A small image super-resolution model, trained from scratch.
Training: adamw at rate 0.0036, 40000 steps, batches of 128.
Data: trained on capsule endoscopy frames (Kvasir-Capsule), 42238 training examples.
Rows from block 7, named by matrix and row number. Each number is 500 + 40 x the weight over its row's rms, rounded and kept within 0 to 999. All counts start at 0. Numbers have three digits each.
# conv: 3x3 conv (model.blocks.7.conv.weight, 96x96x3x3), inputs 72-79, a 3x3 kernel for each
conv.0:458519473525541492479542489570453485532553490461535484476472490487473471535448483558466512526491493508539462516474568508544519507534494485496452520518478535533538494483501441496564539477493460498499464509495501507552
conv.1:464554559510530507578528466430481476456467488494547583519554441503489471455410519445530521464505547515482469496502481528500445501510514468516552471469463481529462546447440501550502480448464478510565436498519484499557
conv.2:487487491518501524488471521534504493499524457449594467490509490500486506499515498485443465502516515464542574460463457492499411537490383476488401504544540512553527418465475478526499436474576569534601505489518514519538
conv.3:461445455555480497497484479450514523488500485490493464471463471510440430617512482404517488472469488466472476639579574426481511513421457539505369545517438562549534490535570456464437553488505502509535476476515504481480
conv.4:527500543555499439481543507461501535458499502447490601522502468537504495497494546459474460509540519502536562494555444453468516504562518538509488551510490484601518517531487475468528446440530519529471517513433498499418
conv.5:642521492598495517536488482424470522457448505487539583541510482492537552457519561486498487523504495572454465516546505529485494567517430505478516478460467488524467552592491495450446514543435492525557480497482526497457
conv.6:426499534480517503454477523524455564521429506577454513458496503456504425372482446461524513468482521524497497571514478545550455507531477440522480450521443423502492511512409571551513444496529482537430525532438552545452
conv.7:474481480522511579505475472602566591521452535528465482542525530555540496598560506510450527519506585425430569483463428522595496437525514503488484441520493479472489423481486430459466459498490542498453514529463489530537
conv.8:605505490524460465562500436450534511501512550503499586530502481495484449454466446541529634455445537406469469554480486557480429554564524519528431519501441515507433512525454496495473422445513496509589466490556445441494
conv.9:458469610452502589479471503541467574551470527470441514528450531557456506585489535466488552533566568519501472482542563448556512396528551533510547470495496478520531477527439553584479465537420462481503482517476472499500
conv.10:466507510468517483493448471526449539475472500489502496491553541486483469450496454543463514507474560488485542431493408453515537420461512539539552509476455460513450489537530516519483532545476453444433479463484522441492
conv.11:499416491513479449535517466516482454489512464526525506452513539519484514529466513380499535464488547501534531554516530468499541515480529501515474438494423531504471534571484457477410514490500521492464430498565395495532
conv.12:509567497461532481435451485437472486475495470488543499400492526496486465535478456573509539515465461458440419524521503528530484439490433526468368454500446524551509486516432474488476461526531463431507549475528534519439
conv.13:511525507474513553457462495492473494512498511536496535448496515463529462437522443501573510492513451570484416479460521497503476502447462500536560492520563481475469548504459503558472476505458546447485533495506438431462
conv.14:447471505435522509436502465499549503489490516511491481468454598464416499516436496519490524561534503544515524487529527505511551458483570493456494523503514560510507516435511481442489475460511507521531494508529529510558
conv.15:521461462486486500511491479508466491511535541580505575525469416524528488534518442501464527516500511401467449469467566505501521507467483529552464495514546427454510492530504426510466480489432521483491525480513545478461
conv.16:452563387399551465478500474563494485519456545549489524447481513473518501464515532492474485510495450507498566407508451494503531551489412511463564538496530500455558539514484480466503490547543482484470534481526500497475
conv.17:525456496505493525520523482500536556470485535435516556414505474468560510521510403511524482517512495551488475509511522511500530454555556536521423453503575466476522486514475518515419542538432484497454483516471524534497
conv.18:493531522472498471482449446484496516477474462501479484515551555557494539540480472516555484534540507544504497478514523564553517498477515512507468485477513501475517555469461481495443521524430531529474534512454504495466
conv.19:483453507490509539463518533496483516513502470516505485528443516538482542551499519481496526502482525506503546460547521459520510520494500545522526521529515507482535509527453501516502495487542486513561494492506505487506
conv.20:465402405444524501460533557481577585499529509469553540424531482526521523533465496507499495515528548555549565539551569413497538424500615511493528522511447519427417516486506498480495549519502415504515485527502509543541
conv.21:506476520543488559513485489559551420547535398513534509517515486483494491440508544503481531571556563514570539475561484461480467558487454450417460566491508503531514440479496485601535459510461469473450495479499487505546
conv.22:582493475583512562475463489490476495479500499506525482539502479500517476476476438511503508498524490488508560540540438536467425526504450510535464489563457502507456579473502587500500535511460486481558458482481516512504
conv.23:439503501504494473469517518509523561480476462508513525467459468511468479538491488562511506523510464497461514480469513494503439521510470500504518497483526522475517464484440577481557470546532468495462485579514500536443
conv.24:359488508448551513529522482521471499573512484436482503521485501564469509466432447500490450488516491481519491471527486475485480432441471490465511457495528467487509477508466525526468454490424530513487451443473465478463
conv.25:517488490475558548366466543527489426482490476531546479484444434469493496420470537517478518533543493466507535500512521535481488584538533461509600456544555475520500413465422587499504437474441515537498433449454473485499
conv.26:561459415515469397494495486466535474450499512503515524429505575472506532342480460483459477520420452524427492462540553434487538489482540465423431480445424478425416519451466494510555500466516528528540526489498546507515
conv.27:570509536520523506537528585517538517448510473535541577460494470495569532511522527530480466487487511517506469524485478522517513474509552486511499495536448499538521465455392501485581512461443497454421476486450543553500
conv.28:482510493528511524501478436523478466597494508563427458553511475546463465464465470454477453491564432463514458513516520465501540418468432457451443475493467455489441509499533493485537496527470465483513507469535514537592
conv.29:448482532508521474540515465465479433436542460422570515499517445565548491577483469474503460494496462451472475480515507510531484465562548486485484487519545473460489474506489535564539520514503490518498414503487449448509
conv.30:464477520481472452540548493529507444519557465477549531493514494524489527538525573438485502493502508515522458479510586442507569482515521489537588550492504476516517479501560457520465542499462499525521515486500535531543
conv.31:496506533477508573529472542550547454542521471520528487498519487543558502591579576527508414440531510474538516467559616456495494521549536455498509516520515499536459525438429519514501495473494540433481517510452528492512
conv.32:502520476467535542422550442472478485490526480431546508473529526478559522483494511466554500501550475485489467538485472476487478503515516441489451541506483475477443497517502531512547446500438542455546536510511534480493
conv.33:485534395462576554467517478453515490528537514479536560484532589465472527492485526466471473404552535398504526532490475470497545489492587472450393430503454453542464491503504475460481480538530463519542468496451482503537
conv.34:541503511482542510485560544463519488454493453489544523425483476461490511446465518523480472499517456530615556590564462532571467496558484484492456529483482549542564459486514487505499524484487451473484539478480556505419
conv.35:480458498463504495472470438475483482510487503502515481508512575471490536495498483468528461472523425532560527506484454552512512543477433558490477494503551497495562551487459510494522570539502474491479478460472482487499
conv.36:493519510500486505501494454473464483471445495453434422479484420495509527527507506566566525539487506568503537426440446452439398530513492559528545526470533553442497636529533487512481551545556585534545495504503495487496
conv.37:533503502499451484477475538476550513521506523536458445460512490471495431479465407537542555541484485478547548440486478481536467488519461491521503499527493513534560531502510467488488515495531396437462490534484498461503
conv.38:463453505528516478465506463499496485532522548523501588424469447504507541486475507464475521520507499499595509533517468493506438539502532520513411504482476500477472610501512466482538511502538466500628511510576485484473
conv.39:458504440568481492495475519455567523453458481458471413421472561492546573445507564473502508529512560457463532446486404446530499515456451517466410496499437493494457483429460524503540510492441432465635540548552518487506
conv.40:595484523545489513541464506441468446513540496550526520570389405453429406366412420512499521503487456484482473493496453517466480510488483480545648488440475498444443445481520546545539493501513439538465504526489477523470
conv.41:575523426529514452479434492506515506500457526528516595460418507469509482495532507549512466486558526465456526449488471516481505589547535498497483484471505436483508499554460481497363511493414530471527459490468491462560
conv.42:483466459489490435524522527554497517528536485458510453459498550429490513405518492513546533580507487605473527516415493546476497493483505492485509503469511496502479508526549510490549507489498443561484446508561532521496
conv.43:392487480469460462500466496475529482471525468464507518506496409586560500532588520463500490527489521450475547465451515520485521469518535484553608496533542530533551447483490515457492485517491531517410510522448496511463
conv.44:472482521553466439552546550490459444537450521407424533527484408561537481473522490463535519502512501480484429471506540518493505437438444480489483480487475483544502558532345482494428536527486478463464486511429448505508
conv.45:521461477500458463479464486477508500492495467522472525497513465452528493445495493480511491521538510544541508451510528444474488514540539489471461476498504418486487477515484544489464476509425494459502503475518539497544
conv.46:573424598584439501521403529525530502478464489504513536473466525539485511505491503476529461457514500488572521416466524483468546507491512514506582438519509421468482472494470510470550439437547481518491516557561506546477
conv.47:436527494529543508527516512455539572453481485470524465462495463498515480423487510475527476492531422466475431470459393455461426528470444511509528560513496499433435498461508507469501522505521477448494533508402538546529
conv.48:474451478474499434454500503461500428476496455525478423401451490501481507514520538433482475482512469484516530584492488580522487564492471500518655470476538481490517506430438554489462566492436501458450531455492506442481
conv.49:574574558508542503451501456555457418573511520574519513466424562475433537398434480552500558522507500619531421561498472537491489576499499482535569473493487467469445546556485510486453529512464577533514510537529489545449
conv.50:520526576510492506507523482536506537567473596613515576577537512549478476430463523511513545528492541543532527470479504503478453511452469538552540476543492444546509478482466496471444539502457576507527497544510531537498
conv.51:490475525469517485497467546502508499541474539561490633537496482528492509445494532482495513493494564514524503494454453546457449518597609570522577531480535475408470577475562482483485501447427472500501505502536427440524
conv.52:507524552527489500566522505569468471520469448512500493586546482538494475569473454465514579453478512427493483504517530436489482429472463448445563473458508441459483451532547452499484414485513467578530437529508411473441
conv.53:545521456525438397528450518507526572555505472504506474539510479511527497568543505541552469471502485438481490489449497550502535509505495504514492489623491549559520510514449578507513541435461536533481518514444456544443
conv.54:561560469514485466492468482490425424526470455588518537424491542443502482430467487561429440557512454519521470582555558455485495430461431480435464456468484490491522478480513497504536532536530533434418528470502509435495
conv.55:482529524482492489518473457511524472476502496500529556423490404494507451455433388515475443519570479522525472535512506492496515460483501478540544469501473502489476438478585474496564439464588520477368529521461518482460
conv.56:410466462447517502446481504545547474519503466435497470518476525484500474582546509556547447534570522500537571427529590461520560388437477494502467499465431524510454510486459506536451453484468578510569524521522482514574
conv.57:508475504457496530496541498513474524457511538497478541582553545531531571540513569484520469516511487473510522471458528487511529504500559473513530526502589513471524540500478516526520466509435536480481536492494532504556
conv.58:592541557523502503508496487540497455501483418488476444474464465469465445449465483545555596511482505451446470489482454501495464533534493511558604455452505369408513495478542470493556510503514546511436486447479504505497
conv.59:535559563480509573454457550483527529442518497484554504476542458479524502529506488504498459498507486533496563524476478461522475432489476467589560447508539468439487554493539589487489509522492512451405527523448548543492
conv.60:522478553520492545491470543480532377483493430491520545523565595545550508428486387534529518536495558532544612534531445430505489493486436501514490478517436490518476543539506508546489505528446555495545500483511498516530
conv.61:431516496494526481485547531477505411464506519479501579524494477449451490491458491448493528462528524421522459462536463453515494445492598428542589487538462474524469468522510498509472532482530512478504455504532568559510
conv.62:581562545569508483545512522351508509465438550488412473447491497444477449419450449444526492382472566451473538590476498555516533545479517435507527454533479465496472610554483483531520442472433562483475520502468469511533
conv.63:535515552452428507518463478520503477431467560404447603469515480470485409496525525396518479419483490528554475566546544474458472500474479490494518513494499428483503546526481440491463454507523499480465468523533524493513
conv.64:393442447476490430488539526482468543465526531502520402411458536441522554469509507429443446471519465485514520515512510493478480499514515413406435496486455497534547500498458480503507526528492467475490512471490466426522
conv.65:491502549506489555474482471477522448453494502493522512522517477466543526469493451513493521539494489471443472492528484470539552545489476450446449535520487508499542470461467488515541450518577516571648496498548395461492
conv.66:408451448460451456507552500468502451419471445431486498479459450516503481533538485466488475467520539479455422460532546464515483497534439442436440513502514495510518525545452530548500517485412472522483515549477473535455
conv.67:568498468548461465521472478457473514457451551501462549516496526494469492520476461489503487478539488486572491506470441505537562482555608461475509505551490503517458431564488409540494379472359471480502499500511483447432
conv.68:498497471509474475461497464478488449519515438553541405450490457425496455395469444442430490437480529535531537630575591506495523434483464461556561460476515414422481513539597478498526492523553501476421515512474551503489
conv.69:476475505469436485535447528516526502525508485524491470477466457534564513438483432537451474511476442518525403485533590443509572528483507507458453532567531486504511502483522509506498497532478572473415553509411479502406
conv.70:535506513480478433530404424473513416519503474538516492510473490474479475470463517486434434517468551472525496521499526507488541525442471469501486473481466473518483545514496464485491553496481525540563527539552468461479
conv.71:548518567462478516448489523441486463435465440439499434534535512472514480457459455436450508499501510558474475596531493513490494502452391512493479440472519508521500541516531445482474469467446382498499445511493417503523
conv.72:519520497519527552513465574503508476502485414452452405456471462470487495498512496529542549510488569470502692461485408433504554487510497480484455549510460570502474547458437507497474538486507566501523490460542469538663
conv.73:472477499538531472455467499501531472538524478522479479486489502526519471499492451445475523419497560468469456428481483470445450556513548498477492481533542491519478556543531461502442461526516503547501497490512459469453
conv.74:447437447430438456449468490544505590479483562476534572443457488469464483479542522541541504521513500509529517550555627511481588471450511501520490519485470557502431528521446538522477543513449534551557516521502492506516
conv.75:427504504537431487542492454515539520481506540461472431508485488513480476498486476363504514400480554407477573392515487458420423568454452487482492540507428532542469585521452457532481423445445575510474559522513509502546
conv.76:459491496505508494507475482512548590492504475471514448511490459480528495477543543486488461502514444520504463483496506474466470513481439496522455499495521495511487492460496603487552516493538492457491517509515492424498
conv.77:490509419544554490444485424441530514494516533489458438484532512489511476450515471450558475489518474453517501513548471483534498535508434522480496486508482401504493448520489524586509433562470496516477507537494481519465
conv.78:425487464458522422486448433594469484536463488502475479468544553451494500407484506519442453498470453490473456516480448494531463438427439485473536487437502441472500476501479524475496502563537446536461488525467433533474
conv.79:445461449467487503508524555485472448496501445581511470492495523553491516552465485539445466500428512426384495531473478555515471576514502517433403478452477484488493520441491521483484498485584474494457500514516430508500
conv.80:508514523481548462449528458379468480414520521472474548437499502465479494417455493459498505467507501448513545534487546548528500507503456484493513490536529467562481512530504474546545505558495427526536500488545539512596
conv.81:482533427491464421529529419544515484523481534508497485492514520502491484522473454561532488512482457476479532470513513493501519516477496532537536497519523518531486505510528498528523475503518511547506500483528524501486
conv.82:467491444491489517520541454442479501498493547498509537456481545483470518505537562452529467453442477428459426555481455539510563529544617496516498498519461472505432625503481460564530502412465501504522476462481501463506
conv.83:396496490452460541479514488521439534468487533526517446491502410420466464377443471419488561491454524481445455476508522499528508453478481507520441481520508440458445525518483562534473479516464582561485494543527504528561
conv.84:425428534485514521483512459498496521491493513466435413452425447525558575501522529464481516532528508583503437475492521455492431449436499550514613514470546529451503545577559478442463549538551516477418516516436497540479
conv.85:445527499466529478437484577505476476548485527511503466501514575533469485512504467474468497487515551440504525580510500485495519470406436408465470498510523485535513496477483495481495512528497491453497465465444486455497
conv.86:483478481395438460392467457497554562500495492553483466382404440448490480470521530434478449487485471504480519519561517490519482503499434516502534502520535445443513489481463564571564524479484488473469496523498521564487
conv.87:508464509511529567558506569450536519506525548484460439535521499497468529518484537447471403474477446455405457475507595530549509482468451489475461532451483564512460496490466558536498538515446509415408503472498529495538
conv.88:405482452511528541450488537479504525447506414470515447550570570512467527522476470534511580549538518543527542557530509545482466504479446430518529506522474573548471543442481619575461526471514549482537521482507558491488
conv.89:501488520519515512474454484529503507555534564476516466531514519514508505491545540479501527491514502427528465569538441513565502489512542507502478485501475506491475504504510463586439562537514503485521540474494476508498
conv.90:516473523516511532474487521511515435506521552408515498515526557551569534429450427550565515481563494470523430556549530490497474567526424492515418522552513528518480494483489506494515499487555452469549435445485497501478
conv.91:463534529445505515439478487485523495445464520459505518431439470488476494472517462432558487490582523510533448555506509553544549533500497457505580516523555479525531435440437445528468460508513477523442459522501469528497
conv.92:327446451424466460426466449578560513479506488496474478597487464544483466534493519521497432505530474451455431491503452496507464445524479427526462456505455531517479507484511514500509520526591480432495503457499516448482
conv.93:451495535443490501492549533488515545474506450494521451540492512525506490501485497482473479520493507541464476499489596485482555426470422493447457494481454565512479493478440539505506500478379490515491532564466508575522
conv.94:388479465432519545441507455449469465516516483475531521395441527523525547434486527523524509400459509495534465493512547478481483511532523539584553456492521496481505480579537548508515399496551489511419529547523456527490
conv.95:489527472512486475471507476522537590500506544517483490447463519444490517408442455455495566482567534502484509436503500521467521506491512511526515444533519460476418382452445559506477393493465447438544519500505524520536