{
  "model": "image super-resolution model",
  "dataset": "capsule endoscopy frames (Kvasir-Capsule)",
  "train_examples": 42238,
  "image_size": 40,
  "grayscale": true,
  "crop_scale_min": 1,
  "horizontal_flip": true,
  "translate": 0.06,
  "task": "super_resolution",
  "loss": "mse",
  "scale": 2,
  "arch": "dncnn",
  "norm": "batchnorm",
  "activation": "relu",
  "depths": [12],
  "kernel_size": 3,
  "stem": "single",
  "widths": [96],
  "init": "torch_default",
  "optimizer": "adamw",
  "lr": 0.0036,
  "beta1": 0.85,
  "beta2": 0.99,
  "eps": 1e-08,
  "grad_clip": 0.5,
  "steps": 40000,
  "batch_size": 128,
  "epochs": 121.2,
  "lr_schedule": "cosine",
  "final_lr_fraction": 0.05,
  "warmup_steps": 8000,
  "weight_decay": 0.01
}
Rows from block 6, named by matrix and row number. Each number is 50 + 15 x the weight over its row's rms, rounded and kept within 0 to 99. All counts start at 0. After the name is the row's rms in percent of the matrix's.
# conv: 3x3 conv (model.blocks.6.conv.weight, 96x96x3x3), inputs 36-47, a 3x3 kernel for each
conv.2 100:53 60 50 64 58 65 53 50 55 49 38 45 40 50 62 38 61 61 57 57 49 43 45 58 48 56 50 44 47 67 68 49 46 68 47 54 38 46 30 21 51 49 52 63 28 50 70 55 55 76 43 71 51 55 67 46 38 69 52 60 59 39 25 45 56 32 35 55 41 30 45 39 26 33 12 56 48 42 27 49 45 36 37 33 37 40 27 38 24 45 62 72 68 69 52 47 52 60 19 37 57 28 47 72 45 46 55 25
conv.3 101:34 29 58 28 17 40 31 40 42 64 66 68 56 61 55 56 61 45 38 43 62 57 68 73 35 46 57 46 43 69 26 30 64 18 33 58 57 50 38 43 56 52 38 44 58 74 48 48 45 46 73 57 70 68 66 42 47 50 49 65 69 33 81 57 50 50 40 51 68 29 43 10 53 53 22 56 62 45 27 64 37 64 48 25 47 60 57 54 66 63 13 43 65 23 43 52 38 53 29 45 51 52 53 42 61 53 44 45
conv.4 101:73 64 46 63 57 45 54 60 58 15 46 36 30 57 43 42 33 33 53 55 41 09 32 21 40 41 38 12 40 33 51 54 49 68 64 50 56 59 58 07 31 00 71 26 39 31 65 60 60 67 51 67 55 22 70 57 39 54 48 38 39 52 39 59 53 47 42 59 34 22 66 41 46 52 23 43 53 23 30 49 49 48 21 42 72 40 48 29 43 54 00 25 44 76 55 51 21 31 30 41 79 61 34 52 60 30 51 57
conv.5 100:51 43 58 50 33 51 52 33 38 53 74 99 52 46 55 65 52 52 35 36 03 50 54 24 58 58 17 49 35 61 62 58 62 60 61 55 32 67 76 41 56 61 46 47 43 58 49 39 60 58 50 48 43 38 33 57 67 51 60 62 47 49 36 37 36 50 51 53 69 74 70 85 43 64 99 36 49 67 23 48 49 46 58 59 37 48 56 42 52 57 50 44 46 42 60 50 41 66 54 43 55 34 53 65 49 61 64 52
conv.6 100:53 76 76 47 72 66 46 53 40 30 37 47 51 55 64 35 45 50 27 31 06 51 41 22 59 58 32 63 41 54 58 51 62 30 56 43 40 48 58 50 52 44 49 35 51 64 51 19 72 70 35 68 64 34 49 59 51 59 61 55 72 67 63 41 51 40 40 40 16 49 30 55 60 61 83 59 42 54 66 46 67 14 52 57 47 27 20 50 54 76 42 50 52 30 48 52 57 39 46 48 54 65 59 44 49 42 37 34
conv.7 103:68 61 49 59 59 62 51 49 55 82 44 17 50 41 38 36 52 58 40 19 38 29 33 33 50 32 24 64 63 69 31 36 66 41 47 75 89 65 43 67 54 55 46 33 47 67 56 58 55 37 56 30 38 56 56 59 64 59 53 60 47 40 39 40 45 63 45 42 46 52 27 42 39 35 31 51 38 32 55 33 33 29 36 35 52 45 58 63 42 50 53 35 19 55 71 49 66 78 52 41 51 37 47 62 62 24 51 46
conv.8 101:67 56 72 64 66 60 72 60 52 94 59 51 63 40 50 37 41 51 88 67 71 61 44 51 28 47 94 47 44 50 51 49 49 46 24 26 44 03 39 72 51 43 59 20 37 73 62 70 72 46 68 39 52 38 36 32 38 55 50 37 84 69 64 08 55 62 39 59 48 00 43 53 36 56 31 19 33 53 32 47 46 37 39 59 47 14 47 54 31 43 48 36 58 36 44 39 40 62 65 43 35 06 38 65 23 55 57 51
conv.9 104:72 55 70 55 37 57 58 48 67 99 38 03 89 37 25 76 44 25 53 38 43 48 42 42 27 42 43 12 15 29 12 35 56 45 31 34 70 70 50 51 54 45 48 53 67 72 45 29 50 42 24 67 55 69 52 76 88 58 50 39 55 52 44 31 54 45 47 42 36 40 44 67 56 60 46 34 28 25 29 47 60 12 25 12 42 43 50 46 49 48 60 64 75 72 45 54 53 27 53 45 41 54 47 42 78 46 57 66
conv.10 102:35 70 59 33 65 62 31 57 60 61 59 53 47 48 56 52 45 39 62 54 65 52 61 66 50 55 48 56 56 66 31 43 44 30 68 48 56 40 49 42 56 59 49 25 40 54 42 46 53 31 33 74 66 39 13 39 32 42 57 68 48 58 64 30 44 22 56 57 49 45 47 17 60 80 61 58 55 58 53 44 48 32 28 76 63 61 87 31 49 66 57 55 54 54 57 59 60 65 46 36 39 20 61 86 59 51 49 32
conv.11 099:27 28 30 42 39 65 72 35 46 69 73 95 41 46 70 41 48 59 34 67 70 47 45 22 45 56 54 61 28 50 72 29 18 54 47 69 55 66 72 65 54 57 45 27 61 32 87 59 52 72 46 60 53 17 33 74 61 47 44 40 70 73 37 45 76 67 47 46 76 72 49 62 44 46 61 43 53 80 85 43 63 51 54 71 43 64 38 77 45 57 58 50 52 57 69 35 52 67 63 58 22 16 33 47 32 30 62 64
conv.12 101:65 55 38 67 65 40 50 39 40 81 54 42 60 47 55 74 71 50 59 38 53 53 49 61 58 57 53 56 58 39 47 57 49 50 45 35 66 50 64 69 46 66 51 41 45 88 59 53 64 50 38 61 61 28 61 63 39 49 52 29 72 66 39 35 46 55 48 34 32 53 25 48 43 41 32 54 49 33 74 41 58 61 35 63 67 41 38 59 31 46 68 52 63 70 70 54 64 39 34 61 74 03 39 45 33 23 66 61
conv.13 097:56 48 61 31 58 72 30 45 78 55 51 69 43 46 56 54 42 47 60 64 61 54 55 59 31 31 62 60 68 71 55 42 54 53 39 42 72 37 53 53 66 49 51 68 45 55 50 67 64 70 77 57 53 81 52 42 62 43 25 52 50 52 50 17 71 36 33 56 69 45 38 61 33 59 44 46 59 50 47 42 68 30 27 50 18 36 41 33 49 70 58 34 34 30 40 64 50 65 57 71 51 49 57 54 53 74 70 50
conv.14 101:61 59 57 43 66 59 51 66 63 36 33 22 56 62 59 60 72 72 62 75 59 52 57 60 43 47 47 26 31 50 55 52 67 59 50 65 36 45 66 37 50 55 66 70 70 53 41 47 74 58 54 56 39 34 44 68 70 37 45 40 00 20 36 64 61 43 63 65 35 51 60 41 57 43 40 43 52 69 11 32 50 48 61 56 43 55 38 29 41 37 52 50 68 54 60 54 51 46 37 58 29 42 52 49 53 34 43 67
conv.15 101:52 50 30 57 46 22 52 53 26 57 34 49 65 41 47 70 46 48 69 52 36 44 54 91 45 38 53 53 34 33 69 57 51 51 64 65 41 30 46 65 60 58 48 26 32 68 61 59 63 49 49 76 62 52 59 46 45 58 64 50 17 49 27 57 68 60 18 52 84 74 79 60 41 47 65 44 40 58 53 45 59 35 53 34 11 42 66 60 53 56 48 69 63 22 54 50 48 55 49 41 91 36 37 72 62 25 58 33
conv.16 092:44 23 53 34 55 41 22 00 56 46 39 41 52 43 44 54 37 54 62 55 49 48 45 48 43 64 37 55 58 59 53 48 68 37 37 38 47 48 43 52 67 26 75 63 44 36 45 38 49 57 45 41 15 36 40 54 33 39 52 45 28 34 21 48 62 39 41 46 50 44 59 45 45 68 39 62 49 41 45 40 52 54 41 48 43 53 50 54 65 66 45 52 71 43 57 61 57 47 46 60 46 36 54 47 60 51 63 38
conv.17 093:42 57 69 42 37 99 40 32 81 38 46 51 55 59 61 55 46 48 27 55 48 45 49 54 51 54 61 52 60 25 53 74 44 53 74 47 52 50 42 62 51 52 25 11 40 37 55 49 34 48 47 52 51 60 38 60 66 34 59 47 21 76 45 38 22 42 37 58 42 44 68 51 62 30 44 61 56 53 59 52 35 25 45 46 36 73 38 53 56 30 37 58 49 51 50 47 49 42 51 67 39 54 52 60 62 57 26 53
conv.18 102:49 46 23 35 40 26 29 43 39 43 50 60 44 54 50 40 52 47 50 83 72 43 55 50 44 68 74 63 61 43 40 43 18 64 62 56 60 51 82 48 45 39 53 64 44 44 73 68 25 77 44 49 79 31 45 45 41 40 51 48 31 49 42 58 35 53 47 45 56 47 11 42 86 58 37 63 51 61 54 42 16 55 62 71 40 37 60 30 28 60 39 42 44 47 53 60 12 01 31 89 60 22 52 70 51 47 58 22
conv.19 098:65 17 46 61 40 37 65 39 56 72 73 99 45 46 60 52 47 61 57 43 53 57 58 54 60 60 70 22 62 60 74 58 71 62 57 56 44 41 53 41 63 47 35 57 51 49 75 69 41 53 48 27 46 50 47 59 57 31 46 40 29 33 18 49 53 35 61 51 65 63 31 60 39 47 93 47 49 47 32 46 59 55 73 79 52 58 62 44 51 54 54 59 89 60 52 68 48 45 52 42 44 37 40 60 49 65 52 68
conv.20 102:55 37 42 58 56 42 42 57 30 79 63 49 48 56 50 26 61 60 71 45 48 56 50 61 44 50 57 24 55 45 33 39 35 27 46 43 42 43 25 80 62 51 43 40 36 93 74 64 41 49 51 43 59 58 42 46 75 59 39 53 49 39 41 81 60 86 61 53 57 55 40 31 72 69 73 74 55 45 65 48 23 20 20 34 47 48 34 54 47 68 67 67 48 41 69 73 47 64 33 47 65 42 33 62 42 61 43 63
conv.21 101:40 58 34 43 60 41 58 73 43 66 56 64 49 49 68 44 48 54 45 66 30 03 30 20 59 60 41 28 59 18 47 47 18 56 51 32 63 67 66 38 42 30 52 53 47 27 49 28 54 70 38 88 83 55 54 49 66 48 56 74 54 40 50 62 49 55 39 40 46 41 53 46 45 44 75 45 64 48 66 37 44 28 55 68 64 57 46 74 63 65 22 47 58 66 61 67 42 27 15 51 22 42 72 68 44 64 55 28
conv.22 102:51 62 61 57 63 39 62 59 51 55 44 50 66 57 45 39 34 40 61 47 43 36 71 46 52 60 65 32 26 17 84 67 50 59 60 56 64 69 55 36 37 22 52 46 60 21 53 40 48 57 64 64 60 70 56 58 34 42 54 39 35 48 37 50 51 42 40 56 54 45 61 45 66 57 64 51 50 41 52 53 56 48 19 62 52 57 65 50 45 55 36 27 56 71 71 44 62 68 49 60 73 42 65 84 07 48 88 18
conv.23 098:72 78 83 54 70 58 61 60 53 39 70 78 51 65 52 36 31 30 21 51 24 36 55 57 60 61 40 41 54 60 34 40 45 64 56 75 60 63 93 37 62 54 33 39 44 26 51 40 56 81 67 48 41 48 34 51 50 42 38 34 41 51 65 39 45 25 51 63 59 54 71 57 23 50 28 35 47 43 22 31 28 60 65 55 53 52 33 44 50 62 49 50 32 65 70 46 73 84 72 41 50 31 36 57 21 31 39 49
conv.24 101:34 50 60 48 62 56 34 55 58 36 55 45 44 61 58 42 46 44 57 70 71 41 50 49 34 39 18 51 63 39 20 34 26 79 53 56 25 32 87 45 37 43 09 22 25 49 36 79 32 48 57 75 66 59 58 50 57 58 56 40 51 49 51 61 47 39 31 45 04 55 56 53 53 56 70 46 63 50 25 44 23 41 50 42 49 31 44 41 41 38 46 40 22 31 70 65 57 71 50 54 30 29 60 41 35 62 27 43
conv.25 099:67 37 27 59 34 76 54 35 69 17 51 53 44 53 69 36 57 75 61 46 56 68 47 52 64 38 50 23 30 56 58 61 36 51 64 32 74 69 42 38 50 49 51 33 39 32 60 52 55 49 47 53 36 36 43 57 76 63 43 85 46 32 99 48 53 34 33 48 43 55 58 67 33 53 56 50 64 69 14 38 67 53 65 37 32 64 30 40 44 35 54 30 54 48 53 49 60 46 59 39 45 69 37 44 66 45 27 49
conv.26 102:62 50 52 32 33 39 28 37 47 61 64 72 31 45 45 49 56 56 74 66 77 51 59 56 36 38 45 46 64 52 28 47 48 49 46 38 56 44 50 69 73 60 50 53 59 73 59 58 54 39 51 70 58 76 76 61 48 59 26 19 75 67 32 46 53 40 36 58 40 41 63 27 54 51 47 35 18 64 67 30 57 40 34 45 41 46 58 36 48 57 27 57 42 65 72 33 53 48 41 51 56 41 63 49 59 74 52 48
conv.27 100:44 32 65 43 32 66 32 25 66 83 52 43 57 41 45 40 36 44 35 22 20 46 40 33 26 44 84 73 37 41 75 52 63 72 49 77 80 66 95 63 44 53 45 70 57 63 53 62 77 65 46 49 46 34 70 77 56 65 62 37 56 76 47 39 60 37 46 66 71 37 36 77 70 50 40 26 32 44 44 31 65 47 45 65 66 39 56 66 48 40 48 31 40 66 49 54 71 57 41 64 63 29 53 71 55 49 60 57
conv.28 099:48 58 66 53 17 58 52 60 61 56 52 36 51 57 55 42 52 41 59 73 50 35 44 55 50 43 56 51 39 60 52 45 49 41 36 34 69 57 40 40 46 48 59 50 29 56 62 24 68 70 73 78 54 33 38 44 59 62 44 33 34 23 31 42 43 59 47 62 79 41 50 42 52 43 49 42 38 51 56 40 52 77 48 34 54 41 50 24 50 40 46 55 30 62 64 58 37 52 53 62 58 46 53 59 35 53 89 54
conv.29 099:52 59 41 49 66 43 50 54 22 48 42 30 40 50 51 35 56 72 38 36 46 56 54 44 53 60 49 78 52 56 80 41 60 94 61 70 15 41 45 33 56 39 41 50 53 53 55 69 72 62 56 72 50 45 80 64 39 34 56 40 35 55 45 42 74 46 36 77 45 20 75 53 26 51 26 30 38 53 56 60 76 41 51 27 60 67 49 38 44 54 59 29 42 53 46 49 50 36 38 56 57 46 49 60 51 36 51 40
conv.30 102:51 43 03 69 61 30 56 42 29 00 48 67 26 55 59 56 59 58 38 22 10 48 50 27 57 42 58 77 54 48 59 27 46 75 20 66 66 25 58 37 44 55 21 43 59 50 57 44 40 55 36 28 36 24 51 68 48 56 63 68 36 33 63 40 51 43 62 55 48 59 72 66 74 75 41 49 71 50 32 60 55 69 42 43 80 42 57 46 51 30 45 36 27 51 61 43 50 34 45 53 35 61 61 54 43 37 50 25